python train.py --arch="dit" --model="class-conditioned image diffusion model" --dataset="photos of plants, animals and fungi (iNaturalist)" --train_examples=38949 --image_size=32 --horizontal_flip=true --conditioning="class" --objective="v" --cond_dim=128 --targets=["species"] --num_classes=646 --cond_dropout=0.1 --norm="layernorm" --hidden_act="gelu" --mlp_ratio=6 --head_dim=64 --fused_qkv=false --qk_norm=false --inner_norm=false --moe="soft" --num_experts=8 --moe_every=2 --expert_mlp_ratio=0.25 --slots_per_expert=2 --shared_expert=true --patch_size=[4, 4] --layers=10 --width=192 --positions="learned" --optimizer="muon" --muon_scale="match_rms_adamw" --learning_rate=0.0026 --momentum=0.95 --nesterov=false --orthogonalizer="newton_schulz_5" --adamw_lr_other_params=0.001 --l1_shrink=0.03 --max_steps=4600 --batch_size=64 --epochs=7.6 --lr_schedule="linear" --final_lr_fraction=0 --warmup_steps=230 --weight_decay=0.5 --adamw_weight_decay_other_params=0.01
Rows from block 5 of a small class-conditioned image diffusion model, named by matrix and row number. Rows with one number within an expert belong to one neuron, the router's apart. Each number is 50 + 10 x the weight over its row's rms, rounded and kept within 0 to 99. All counts start at 0.
Before each expert's rows are labels from the 100 images, of 14976 (inputs lightly noised), where the router gives the expert most weight on average: "top examples" is what is common among them. Only what is clearly more common there than usual is listed. The data: photos of plants, animals and fungi (iNaturalist). In brackets: how many of the 100.
# router: slot weights (model.blocks.5.mlp.router.weight, 16x192, trained with AdamW), inputs 0-191
# up: expert up (model.blocks.5.mlp.up, 8x48x192), inputs 0-191
# down: expert down (model.blocks.5.mlp.down, 8x192x48, transposed), outputs 0-191

# expert 5
top examples: class Aves (90); order Passeriformes (64)
router.10:49 49 45 57 46 68 46 56 67 50 57 56 46 57 49 50 47 45 29 44 60 59 40 60 49 41 43 69 57 60 47 54 57 52 54 50 44 47 50 61 52 42 42 40 33 57 33 37 53 64 49 55 38 46 54 36 50 46 49 38 52 57 45 58 52 36 43 48 52 52 58 35 48 52 40 29 48 50 62 51 57 55 70 45 44 60 59 44 56 44 53 28 40 57 61 49 27 40 60 39 50 55 41 79 48 49 51 33 48 36 66 45 58 45 50 52 67 36 37 18 43 46 51 63 44 64 47 57 58 53 50 62 47 35 60 63 48 41 48 49 47 54 28 59 64 38 54 48 54 49 64 58 87 54 51 35 38 64 55 47 42 43 54 49 46 40 54 41 49 45 43 39 61 38 56 46 33 58 44 35 38 60 73 57 47 40 34 48 53 53 36 47
router.11:40 31 50 49 74 38 38 31 71 53 63 53 35 52 53 60 40 40 49 34 52 53 42 45 37 50 51 52 46 41 55 46 56 64 36 54 56 28 76 58 54 64 38 29 53 50 51 56 63 50 66 43 47 57 55 51 45 63 43 45 50 40 46 56 45 53 44 63 43 49 44 42 39 49 55 44 43 44 62 56 41 53 70 44 31 45 66 42 48 58 59 49 42 55 49 47 39 45 46 43 56 40 32 71 54 46 58 51 44 42 46 52 46 57 54 36 60 54 52 48 50 43 51 78 59 42 55 47 59 36 57 52 50 64 58 54 60 37 39 46 43 51 38 50 37 56 26 43 68 42 44 44 52 22 46 57 49 56 45 60 48 57 45 58 63 67 44 58 45 37 51 39 17 43 68 50 53 58 47 44 69 33 51 54 54 41 54 44 59 41 50 52
up.9:46 48 68 51 39 15 45 51 50 54 49 44 41 48 50 49 50 49 48 50 42 38 53 50 49 50 52 58 50 58 47 49 49 52 50 37 48 55 48 55 34 49 99 44 50 49 50 50 52 76 53 51 50 46 51 51 85 57 48 50 50 48 30 51 49 72 50 38 64 48 51 49 49 56 51 49 50 49 45 48 49 49 74 54 40 49 51 46 43 49 51 48 50 50 50 51 43 50 42 50 52 50 45 55 48 48 49 61 49 49 51 51 49 48 53 53 51 36 19 50 51 50 53 99 50 50 54 53 50 49 52 51 50 57 55 41 50 50 52 47 50 79 50 53 48 50 50 50 48 55 47 49 54 51 50 46 51 55 50 53 53 51 50 44 51 50 39 49 50 49 54 50 60 48 50 42 49 50 51 49 44 50 58 49 57 46 51 50 51 86 51 48
down.9:50 25 33 54 53 21 76 50 60 50 50 50 50 50 50 50 61 50 50 50 51 37 50 50 50 50 49 50 50 49 34 50 50 23 55 43 50 51 52 37 51 50 03 42 59 50 50 50 54 44 47 50 50 50 62 50 26 49 56 50 50 50 33 51 54 49 50 50 44 50 53 50 50 39 50 50 50 47 47 50 50 50 65 49 70 61 50 50 70 49 50 50 51 62 56 50 50 50 25 50 50 50 50 50 41 47 50 85 50 58 25 48 50 50 49 50 50 50 32 50 50 50 50 33 50 50 54 37 50 50 50 50 50 50 34 39 43 50 37 50 50 33 62 50 50 50 50 38 44 50 38 50 48 50 50 44 57 55 50 50 50 18 50 10 50 64 50 50 19 50 50 41 54 58 50 45 58 50 50 50 50 76 50 50 31 50 50 50 50 39 50 50

# expert 4
top examples: class Aves (99); phylum Chordata (99); order Accipitriformes (47); family: Accipitridae (43)
router.8:51 47 56 38 47 55 39 62 41 59 47 49 51 38 44 65 54 71 55 42 39 57 34 51 56 40 57 56 50 60 58 39 32 45 53 31 47 54 53 58 65 49 56 56 46 44 62 67 50 66 48 49 40 44 59 51 52 34 44 36 55 54 29 42 57 57 34 17 65 40 47 50 47 46 47 55 43 63 42 57 53 60 41 30 47 62 48 53 38 50 56 53 62 52 40 46 48 48 50 38 41 54 54 49 31 47 42 50 69 35 59 42 39 55 41 54 56 49 53 65 60 49 63 42 62 37 61 34 36 45 42 57 57 48 55 67 27 45 59 43 49 50 53 62 56 48 81 43 34 55 61 43 38 50 58 44 45 35 57 62 24 61 47 37 51 47 51 46 39 60 70 64 60 45 60 52 60 55 41 47 40 44 42 51 63 56 41 70 50 56 44 39
router.9:44 42 47 47 46 54 39 64 62 59 54 51 37 53 27 59 55 45 58 39 31 62 61 36 38 62 47 58 43 40 49 47 47 58 48 45 48 51 42 70 69 57 51 68 61 56 44 48 47 77 59 60 47 55 75 53 57 35 45 54 40 52 48 33 54 40 64 34 80 37 49 53 58 45 57 50 52 55 35 72 40 53 45 59 44 45 41 50 41 37 39 66 50 38 53 59 42 59 62 50 40 31 34 53 46 39 55 50 62 51 51 53 34 44 54 41 55 50 54 61 30 50 39 58 56 46 53 41 54 48 58 68 42 48 66 44 63 41 51 38 41 68 54 41 56 49 57 46 54 67 59 62 42 56 46 47 21 27 45 57 37 56 58 61 44 36 50 47 51 48 54 65 64 41 58 39 43 45 55 48 53 49 33 52 52 40 51 63 58 52 52 58
up.9:65 46 51 50 53 51 53 50 48 52 48 50 50 47 57 53 46 49 50 51 53 52 50 50 46 51 50 59 52 53 49 50 50 51 46 52 56 51 53 49 55 48 47 62 50 47 51 52 19 50 58 52 50 50 99 38 34 57 50 50 50 50 28 79 50 50 47 45 57 49 50 53 50 87 50 48 50 66 36 51 51 50 65 51 46 68 61 50 49 50 50 50 50 50 50 41 49 50 49 48 49 45 46 49 55 48 50 50 51 58 68 25 50 50 46 50 50 33 41 49 50 50 50 48 50 50 36 53 50 48 52 46 50 56 54 44 50 51 69 48 51 50 49 49 49 50 51 48 00 48 84 50 50 50 52 50 52 52 40 55 60 50 49 50 49 65 46 46 54 49 49 00 55 50 41 49 55 51 49 46 51 57 50 50 49 50 50 49 50 42 49 50
down.9:50 49 41 50 42 45 52 50 42 57 50 50 50 50 50 50 55 50 50 50 47 49 50 50 50 50 49 50 50 50 46 50 50 51 49 41 50 85 46 46 45 50 51 50 45 46 50 50 55 54 28 50 50 50 18 50 48 55 40 50 50 50 67 62 49 69 50 48 72 50 57 50 50 51 50 55 50 43 99 50 50 54 74 50 56 50 50 50 50 63 50 50 50 50 51 50 50 50 51 50 50 50 50 50 50 47 50 50 50 19 65 46 50 50 55 50 50 50 54 50 50 50 50 50 50 50 54 48 50 50 50 50 50 50 45 52 45 50 72 50 50 61 50 34 50 50 50 50 39 50 54 50 99 50 50 50 71 49 64 50 50 52 50 50 50 62 50 50 58 50 50 03 47 47 50 57 48 50 50 50 50 50 50 50 51 50 50 50 50 53 50 50

# expert 3
top examples: class Aves (90)
router.6:60 30 41 51 63 61 66 52 46 47 55 42 44 37 44 47 58 59 46 38 53 71 54 46 26 31 51 47 29 69 50 61 53 59 40 35 43 46 56 66 64 58 37 38 58 55 49 60 58 53 57 51 42 43 69 55 64 51 63 31 46 51 47 47 51 36 52 53 47 56 35 52 47 34 46 63 54 40 43 58 60 49 42 65 49 50 59 47 31 41 56 76 60 52 52 58 49 46 70 49 44 51 55 71 46 42 42 49 40 54 62 40 44 59 46 46 37 62 49 57 38 54 43 45 57 57 73 66 51 57 38 63 29 44 55 54 60 46 51 44 53 29 46 53 56 49 46 43 44 65 55 48 70 62 44 46 41 39 55 51 54 60 53 53 40 29 34 42 51 49 60 66 49 45 66 43 52 39 49 60 43 39 32 46 37 47 44 58 25 47 44 50
router.7:51 51 39 35 42 54 51 60 43 62 52 51 47 55 34 61 69 57 43 46 41 66 56 50 47 55 53 46 52 63 45 50 45 59 47 43 36 40 60 48 70 36 41 47 48 49 51 54 52 51 46 55 63 48 55 65 69 25 46 36 41 41 26 39 65 45 54 38 70 41 56 51 52 28 53 65 64 53 25 50 38 62 45 63 45 41 52 45 38 44 48 55 66 52 41 56 44 50 74 42 53 39 52 48 40 60 34 42 64 25 47 46 45 58 38 59 50 35 56 51 38 54 56 66 44 47 64 45 44 50 49 51 54 33 72 55 41 42 56 50 48 37 52 45 41 39 49 22 61 52 67 60 57 61 43 43 49 50 55 52 54 48 51 56 50 27 45 56 40 49 60 67 56 37 57 61 60 55 49 56 48 59 45 54 34 56 35 59 38 32 46 52
up.9:46 50 51 50 55 45 64 49 51 50 50 48 50 54 48 50 50 49 50 48 57 53 47 49 51 52 44 50 51 59 53 52 78 50 51 50 42 42 49 50 49 50 61 35 50 61 51 47 70 50 50 48 50 46 37 65 50 51 49 50 16 50 50 21 28 52 49 61 59 52 52 49 50 50 53 52 67 24 40 54 50 46 41 65 49 38 57 50 67 56 43 49 48 55 51 49 50 48 55 52 49 60 45 50 48 49 50 51 52 47 53 86 54 49 50 51 46 81 50 49 47 52 50 56 45 50 56 87 50 50 53 52 50 50 50 48 50 49 26 50 47 57 51 50 53 48 50 49 99 50 52 50 99 49 48 50 50 59 61 51 50 50 52 50 51 42 50 51 51 46 34 65 53 51 55 26 53 45 51 50 49 30 49 54 50 51 38 50 50 42 50 50
down.9:50 50 50 50 59 48 47 50 27 50 50 50 50 50 50 50 37 50 50 50 64 44 50 50 50 50 51 50 50 35 50 50 50 47 53 48 50 99 40 49 53 50 43 46 50 48 50 50 26 26 49 50 50 50 65 50 34 34 55 50 50 50 02 42 49 80 51 50 33 50 51 50 50 29 50 50 50 52 90 50 50 55 34 50 58 45 50 50 43 51 50 50 50 50 50 50 50 50 34 50 50 50 50 50 45 44 50 44 50 55 55 50 50 50 50 50 50 50 49 50 50 50 50 51 50 50 46 99 50 50 50 50 50 50 45 51 52 50 59 50 50 30 50 50 50 50 50 58 40 50 67 50 98 50 50 50 50 57 53 51 50 50 50 62 50 47 50 50 54 50 50 50 48 43 50 36 54 50 50 50 50 44 50 50 65 49 50 50 50 49 50 50

# expert 6
top examples: phylum Chordata (92); class Aves (86)
router.12:53 53 68 52 55 46 39 53 34 80 58 55 50 51 50 52 67 37 53 44 50 68 45 48 55 53 43 41 45 31 67 34 46 40 38 55 55 63 54 54 68 61 77 72 53 41 55 56 44 56 55 46 44 44 59 39 60 56 65 52 68 52 48 62 66 50 42 59 64 42 44 55 63 60 56 39 53 67 49 60 62 59 42 29 48 44 42 48 45 52 41 44 55 36 34 58 53 43 49 50 39 42 45 48 67 63 45 41 60 55 54 64 43 58 46 46 36 41 54 55 51 61 48 51 43 45 50 29 48 51 61 37 62 54 57 58 49 49 64 53 52 72 57 58 37 46 47 39 35 33 56 51 38 57 29 57 39 48 39 54 41 44 44 31 42 50 45 51 52 59 43 37 59 69 45 61 83 58 57 53 44 47 50 56 61 51 56 61 57 63 59 42
router.13:64 50 51 32 40 58 49 45 39 59 30 33 59 35 43 68 54 52 42 60 50 50 55 53 48 75 41 39 60 45 33 41 49 51 52 33 41 53 30 57 56 54 50 47 60 36 48 44 34 52 44 59 36 55 65 41 54 34 54 47 58 58 58 39 41 37 53 48 56 41 51 39 60 68 66 42 58 53 48 69 48 45 48 10 50 52 39 47 45 57 53 70 54 41 55 50 46 41 56 53 34 62 51 46 41 55 28 64 42 57 51 35 50 51 41 57 47 40 42 65 51 38 48 41 60 51 47 32 44 50 61 65 50 55 40 59 35 34 47 48 33 51 49 43 52 49 58 50 49 44 53 52 48 57 36 54 44 38 32 66 53 50 51 14 51 56 26 40 49 51 47 36 56 58 45 48 55 51 67 47 49 53 51 51 48 50 47 45 61 35 52 48
up.2:75 50 50 50 48 27 44 48 69 47 60 51 58 50 49 52 49 39 51 49 48 50 55 53 55 50 48 49 45 47 49 47 48 50 46 49 50 59 46 50 49 46 39 70 53 37 55 57 49 50 56 51 50 50 52 36 99 55 65 50 55 51 45 81 53 46 37 16 34 73 52 46 43 52 43 49 19 57 51 53 51 51 50 50 45 81 32 47 55 51 49 48 48 51 53 50 50 46 54 54 53 54 52 46 62 48 52 51 52 55 57 21 52 50 45 57 50 43 50 50 50 45 50 51 50 53 62 92 51 51 50 50 48 49 52 72 50 50 61 48 35 35 42 50 50 45 42 53 42 49 63 50 51 50 47 52 37 53 24 53 53 41 50 50 52 51 42 57 77 48 51 61 54 50 46 59 57 48 50 49 48 59 48 53 28 53 63 50 48 47 49 49
down.2:50 55 51 49 28 60 52 50 58 50 50 50 50 50 50 50 49 50 50 50 54 51 50 50 50 50 38 50 50 50 49 50 50 63 49 34 50 54 56 53 52 50 44 50 66 51 50 50 75 59 63 50 50 50 50 50 58 50 57 50 50 50 51 93 49 54 57 47 52 50 69 50 50 74 50 49 50 46 47 50 50 38 77 55 53 94 50 50 47 64 50 50 50 50 55 50 50 50 68 50 50 61 50 50 67 47 50 52 50 53 74 29 50 50 55 50 50 50 55 50 46 50 50 53 50 50 49 67 50 50 50 50 50 50 47 53 52 50 50 50 50 53 43 49 50 50 50 50 14 50 51 50 91 50 50 48 52 35 83 40 50 65 50 36 50 35 50 50 53 50 50 41 34 50 50 94 38 50 50 50 50 58 50 50 53 50 50 50 50 80 50 50

# expert 7
top examples: phylum Tracheophyta (26); kingdom Plantae (26)
router.14:39 52 42 72 55 50 57 50 41 54 50 58 55 45 51 29 46 40 46 49 42 40 39 52 43 41 35 47 54 49 29 55 56 48 46 47 44 55 42 52 43 51 55 56 53 53 41 31 52 38 36 55 65 50 50 56 18 55 56 51 46 37 36 57 59 51 63 53 32 44 48 41 69 51 35 59 51 45 59 58 48 54 69 49 52 58 44 37 40 65 44 48 62 54 54 55 46 41 38 35 57 60 44 29 45 49 50 45 47 60 45 54 50 42 55 54 50 60 61 49 60 73 46 41 48 38 55 42 45 43 40 49 44 40 43 49 67 62 61 44 49 24 50 36 37 56 35 52 57 64 48 36 45 42 53 59 54 42 59 37 67 39 48 54 45 69 46 66 50 46 37 62 54 56 49 81 44 65 51 55 51 34 64 42 48 41 46 47 41 87 49 39
router.15:34 41 54 37 47 51 58 55 27 57 59 60 72 47 40 42 47 41 39 42 41 43 53 38 40 39 65 45 41 64 32 64 52 75 48 34 57 50 35 49 48 53 57 56 58 59 48 56 40 45 42 47 52 51 38 61 60 55 40 65 42 52 44 48 40 38 65 49 43 45 55 31 54 51 54 65 47 41 53 54 44 38 58 59 56 54 39 37 58 54 69 44 55 42 58 57 52 50 31 34 51 54 66 36 30 50 52 39 59 54 50 49 50 60 51 70 52 56 65 57 47 67 45 52 48 49 64 63 48 50 57 62 42 43 45 49 62 52 64 50 37 20 51 47 50 48 55 49 65 64 47 51 40 67 54 58 49 48 47 32 45 47 60 44 42 55 37 56 52 61 61 33 52 41 53 83 55 54 50 60 44 43 45 48 48 34 45 50 19 64 58 38
up.9:52 47 49 50 49 52 50 51 52 50 46 45 49 50 51 48 50 61 49 54 56 51 50 50 51 50 49 57 48 53 43 48 23 49 53 54 62 66 58 45 63 51 66 52 49 52 50 51 60 54 52 51 39 49 19 54 56 56 40 50 67 47 58 50 50 44 82 99 49 54 50 49 44 43 50 39 44 51 87 49 51 49 50 50 55 50 46 50 15 50 50 49 46 51 50 54 48 50 53 51 50 52 52 49 51 49 50 51 46 43 69 52 50 50 45 45 50 49 57 49 50 47 55 67 46 52 82 72 50 48 48 49 50 51 59 40 47 42 47 49 50 49 49 52 51 46 50 55 50 46 39 51 64 54 47 36 48 44 47 50 47 51 48 47 45 50 51 50 57 50 58 34 46 54 54 99 51 48 50 48 50 54 48 50 53 54 50 50 63 75 50 53
down.9:50 49 49 50 50 44 51 50 56 55 50 50 50 50 50 50 50 50 50 50 74 47 50 50 50 50 50 50 50 46 47 50 50 51 54 75 50 52 50 46 62 50 50 44 50 50 50 50 20 34 99 50 50 50 54 50 50 32 69 50 50 50 66 50 50 50 44 65 35 50 44 50 50 68 50 46 50 54 48 50 50 34 78 55 49 52 50 50 51 52 50 50 50 38 51 50 50 50 71 59 50 52 50 50 46 50 50 45 50 59 50 45 50 50 40 50 50 50 49 50 50 50 50 51 50 50 32 94 50 50 50 50 50 50 54 48 51 50 58 50 50 46 86 48 50 50 50 50 36 50 44 50 55 50 50 69 29 51 45 57 50 47 50 55 50 67 50 50 45 50 50 46 48 45 50 49 52 50 50 50 50 55 50 50 52 49 50 50 50 03 50 50

# expert 2
top examples: phylum Arthropoda (72); class Insecta (69); order Lepidoptera (32)
router.4:47 51 38 49 68 38 44 48 66 44 61 43 33 49 58 48 48 42 55 54 76 47 40 50 43 47 28 42 55 57 54 56 72 57 61 46 38 55 61 43 33 33 40 51 48 68 45 44 53 26 48 48 57 37 49 43 40 43 47 42 45 56 66 31 34 41 29 67 46 45 66 46 48 63 46 37 59 43 45 34 56 46 64 50 45 47 46 43 58 51 64 21 45 48 36 50 49 22 64 56 48 51 45 53 54 35 36 56 55 43 33 58 47 40 43 49 49 52 50 35 34 47 41 63 53 60 48 68 48 54 58 51 54 46 46 42 53 66 48 45 48 55 41 65 49 52 34 51 55 42 39 48 46 44 47 50 47 50 59 47 58 27 67 52 42 30 52 60 48 36 47 49 41 40 35 38 52 36 43 33 53 37 51 45 44 47 52 47 71 37 52 43
router.5:45 55 48 49 54 49 49 63 65 57 55 56 36 60 35 54 57 30 55 29 31 48 47 56 49 51 53 49 56 47 66 46 53 35 72 42 57 52 60 67 56 59 56 54 47 49 56 36 45 38 67 53 54 61 72 59 58 43 49 63 46 54 42 53 50 41 41 59 43 47 58 48 39 42 57 44 61 53 28 46 64 56 71 52 51 42 42 52 50 39 33 41 58 48 49 51 75 51 69 46 36 60 38 55 68 40 51 50 59 52 29 65 63 40 59 39 55 65 45 59 47 50 50 44 51 56 44 47 54 54 47 56 58 57 50 43 54 68 64 50 59 67 62 51 56 58 50 27 68 65 38 39 68 40 47 43 42 49 61 50 38 35 54 43 67 34 47 55 42 40 50 53 39 55 48 39 67 50 29 33 40 46 37 43 65 42 43 62 67 49 48 53
up.2:49 31 52 47 55 51 50 50 62 52 50 51 54 52 49 48 50 50 50 51 00 50 50 50 49 51 50 65 44 49 47 48 50 52 49 79 53 51 48 38 50 50 68 52 48 47 49 50 48 58 40 50 51 50 30 50 50 46 39 50 50 46 53 44 49 50 59 42 11 47 67 50 50 46 48 52 50 47 45 50 48 50 99 42 43 55 34 54 48 59 52 54 51 50 52 50 50 50 33 49 50 50 45 50 57 57 53 52 50 50 51 49 50 51 53 50 50 51 59 52 61 68 50 84 50 50 48 43 50 49 41 50 51 51 58 20 50 51 52 50 50 51 48 48 51 50 54 34 74 45 59 49 46 46 51 70 54 50 49 47 50 44 50 50 46 67 50 51 51 52 50 48 50 52 50 51 50 53 50 49 51 47 48 49 56 49 50 50 48 99 50 52
down.2:50 33 56 53 46 44 48 50 57 50 50 50 50 50 50 50 16 50 50 50 50 48 50 50 50 50 38 50 50 14 53 50 50 47 56 97 50 49 48 16 56 50 49 50 53 55 50 50 56 15 84 50 50 50 72 50 48 50 63 50 50 50 73 57 50 55 50 50 57 50 04 50 50 64 50 47 50 52 51 50 50 50 65 50 51 58 50 50 25 50 50 50 53 50 50 50 50 50 50 50 50 50 50 50 50 45 50 58 50 53 50 49 50 50 50 50 50 50 50 50 47 50 50 60 50 50 50 55 50 50 50 50 50 50 52 97 31 50 51 50 50 46 51 51 50 50 50 71 56 50 76 50 61 50 50 50 47 50 61 49 50 50 50 48 50 40 50 50 49 50 50 56 49 72 50 51 52 50 50 50 50 78 50 50 50 50 50 50 50 39 50 50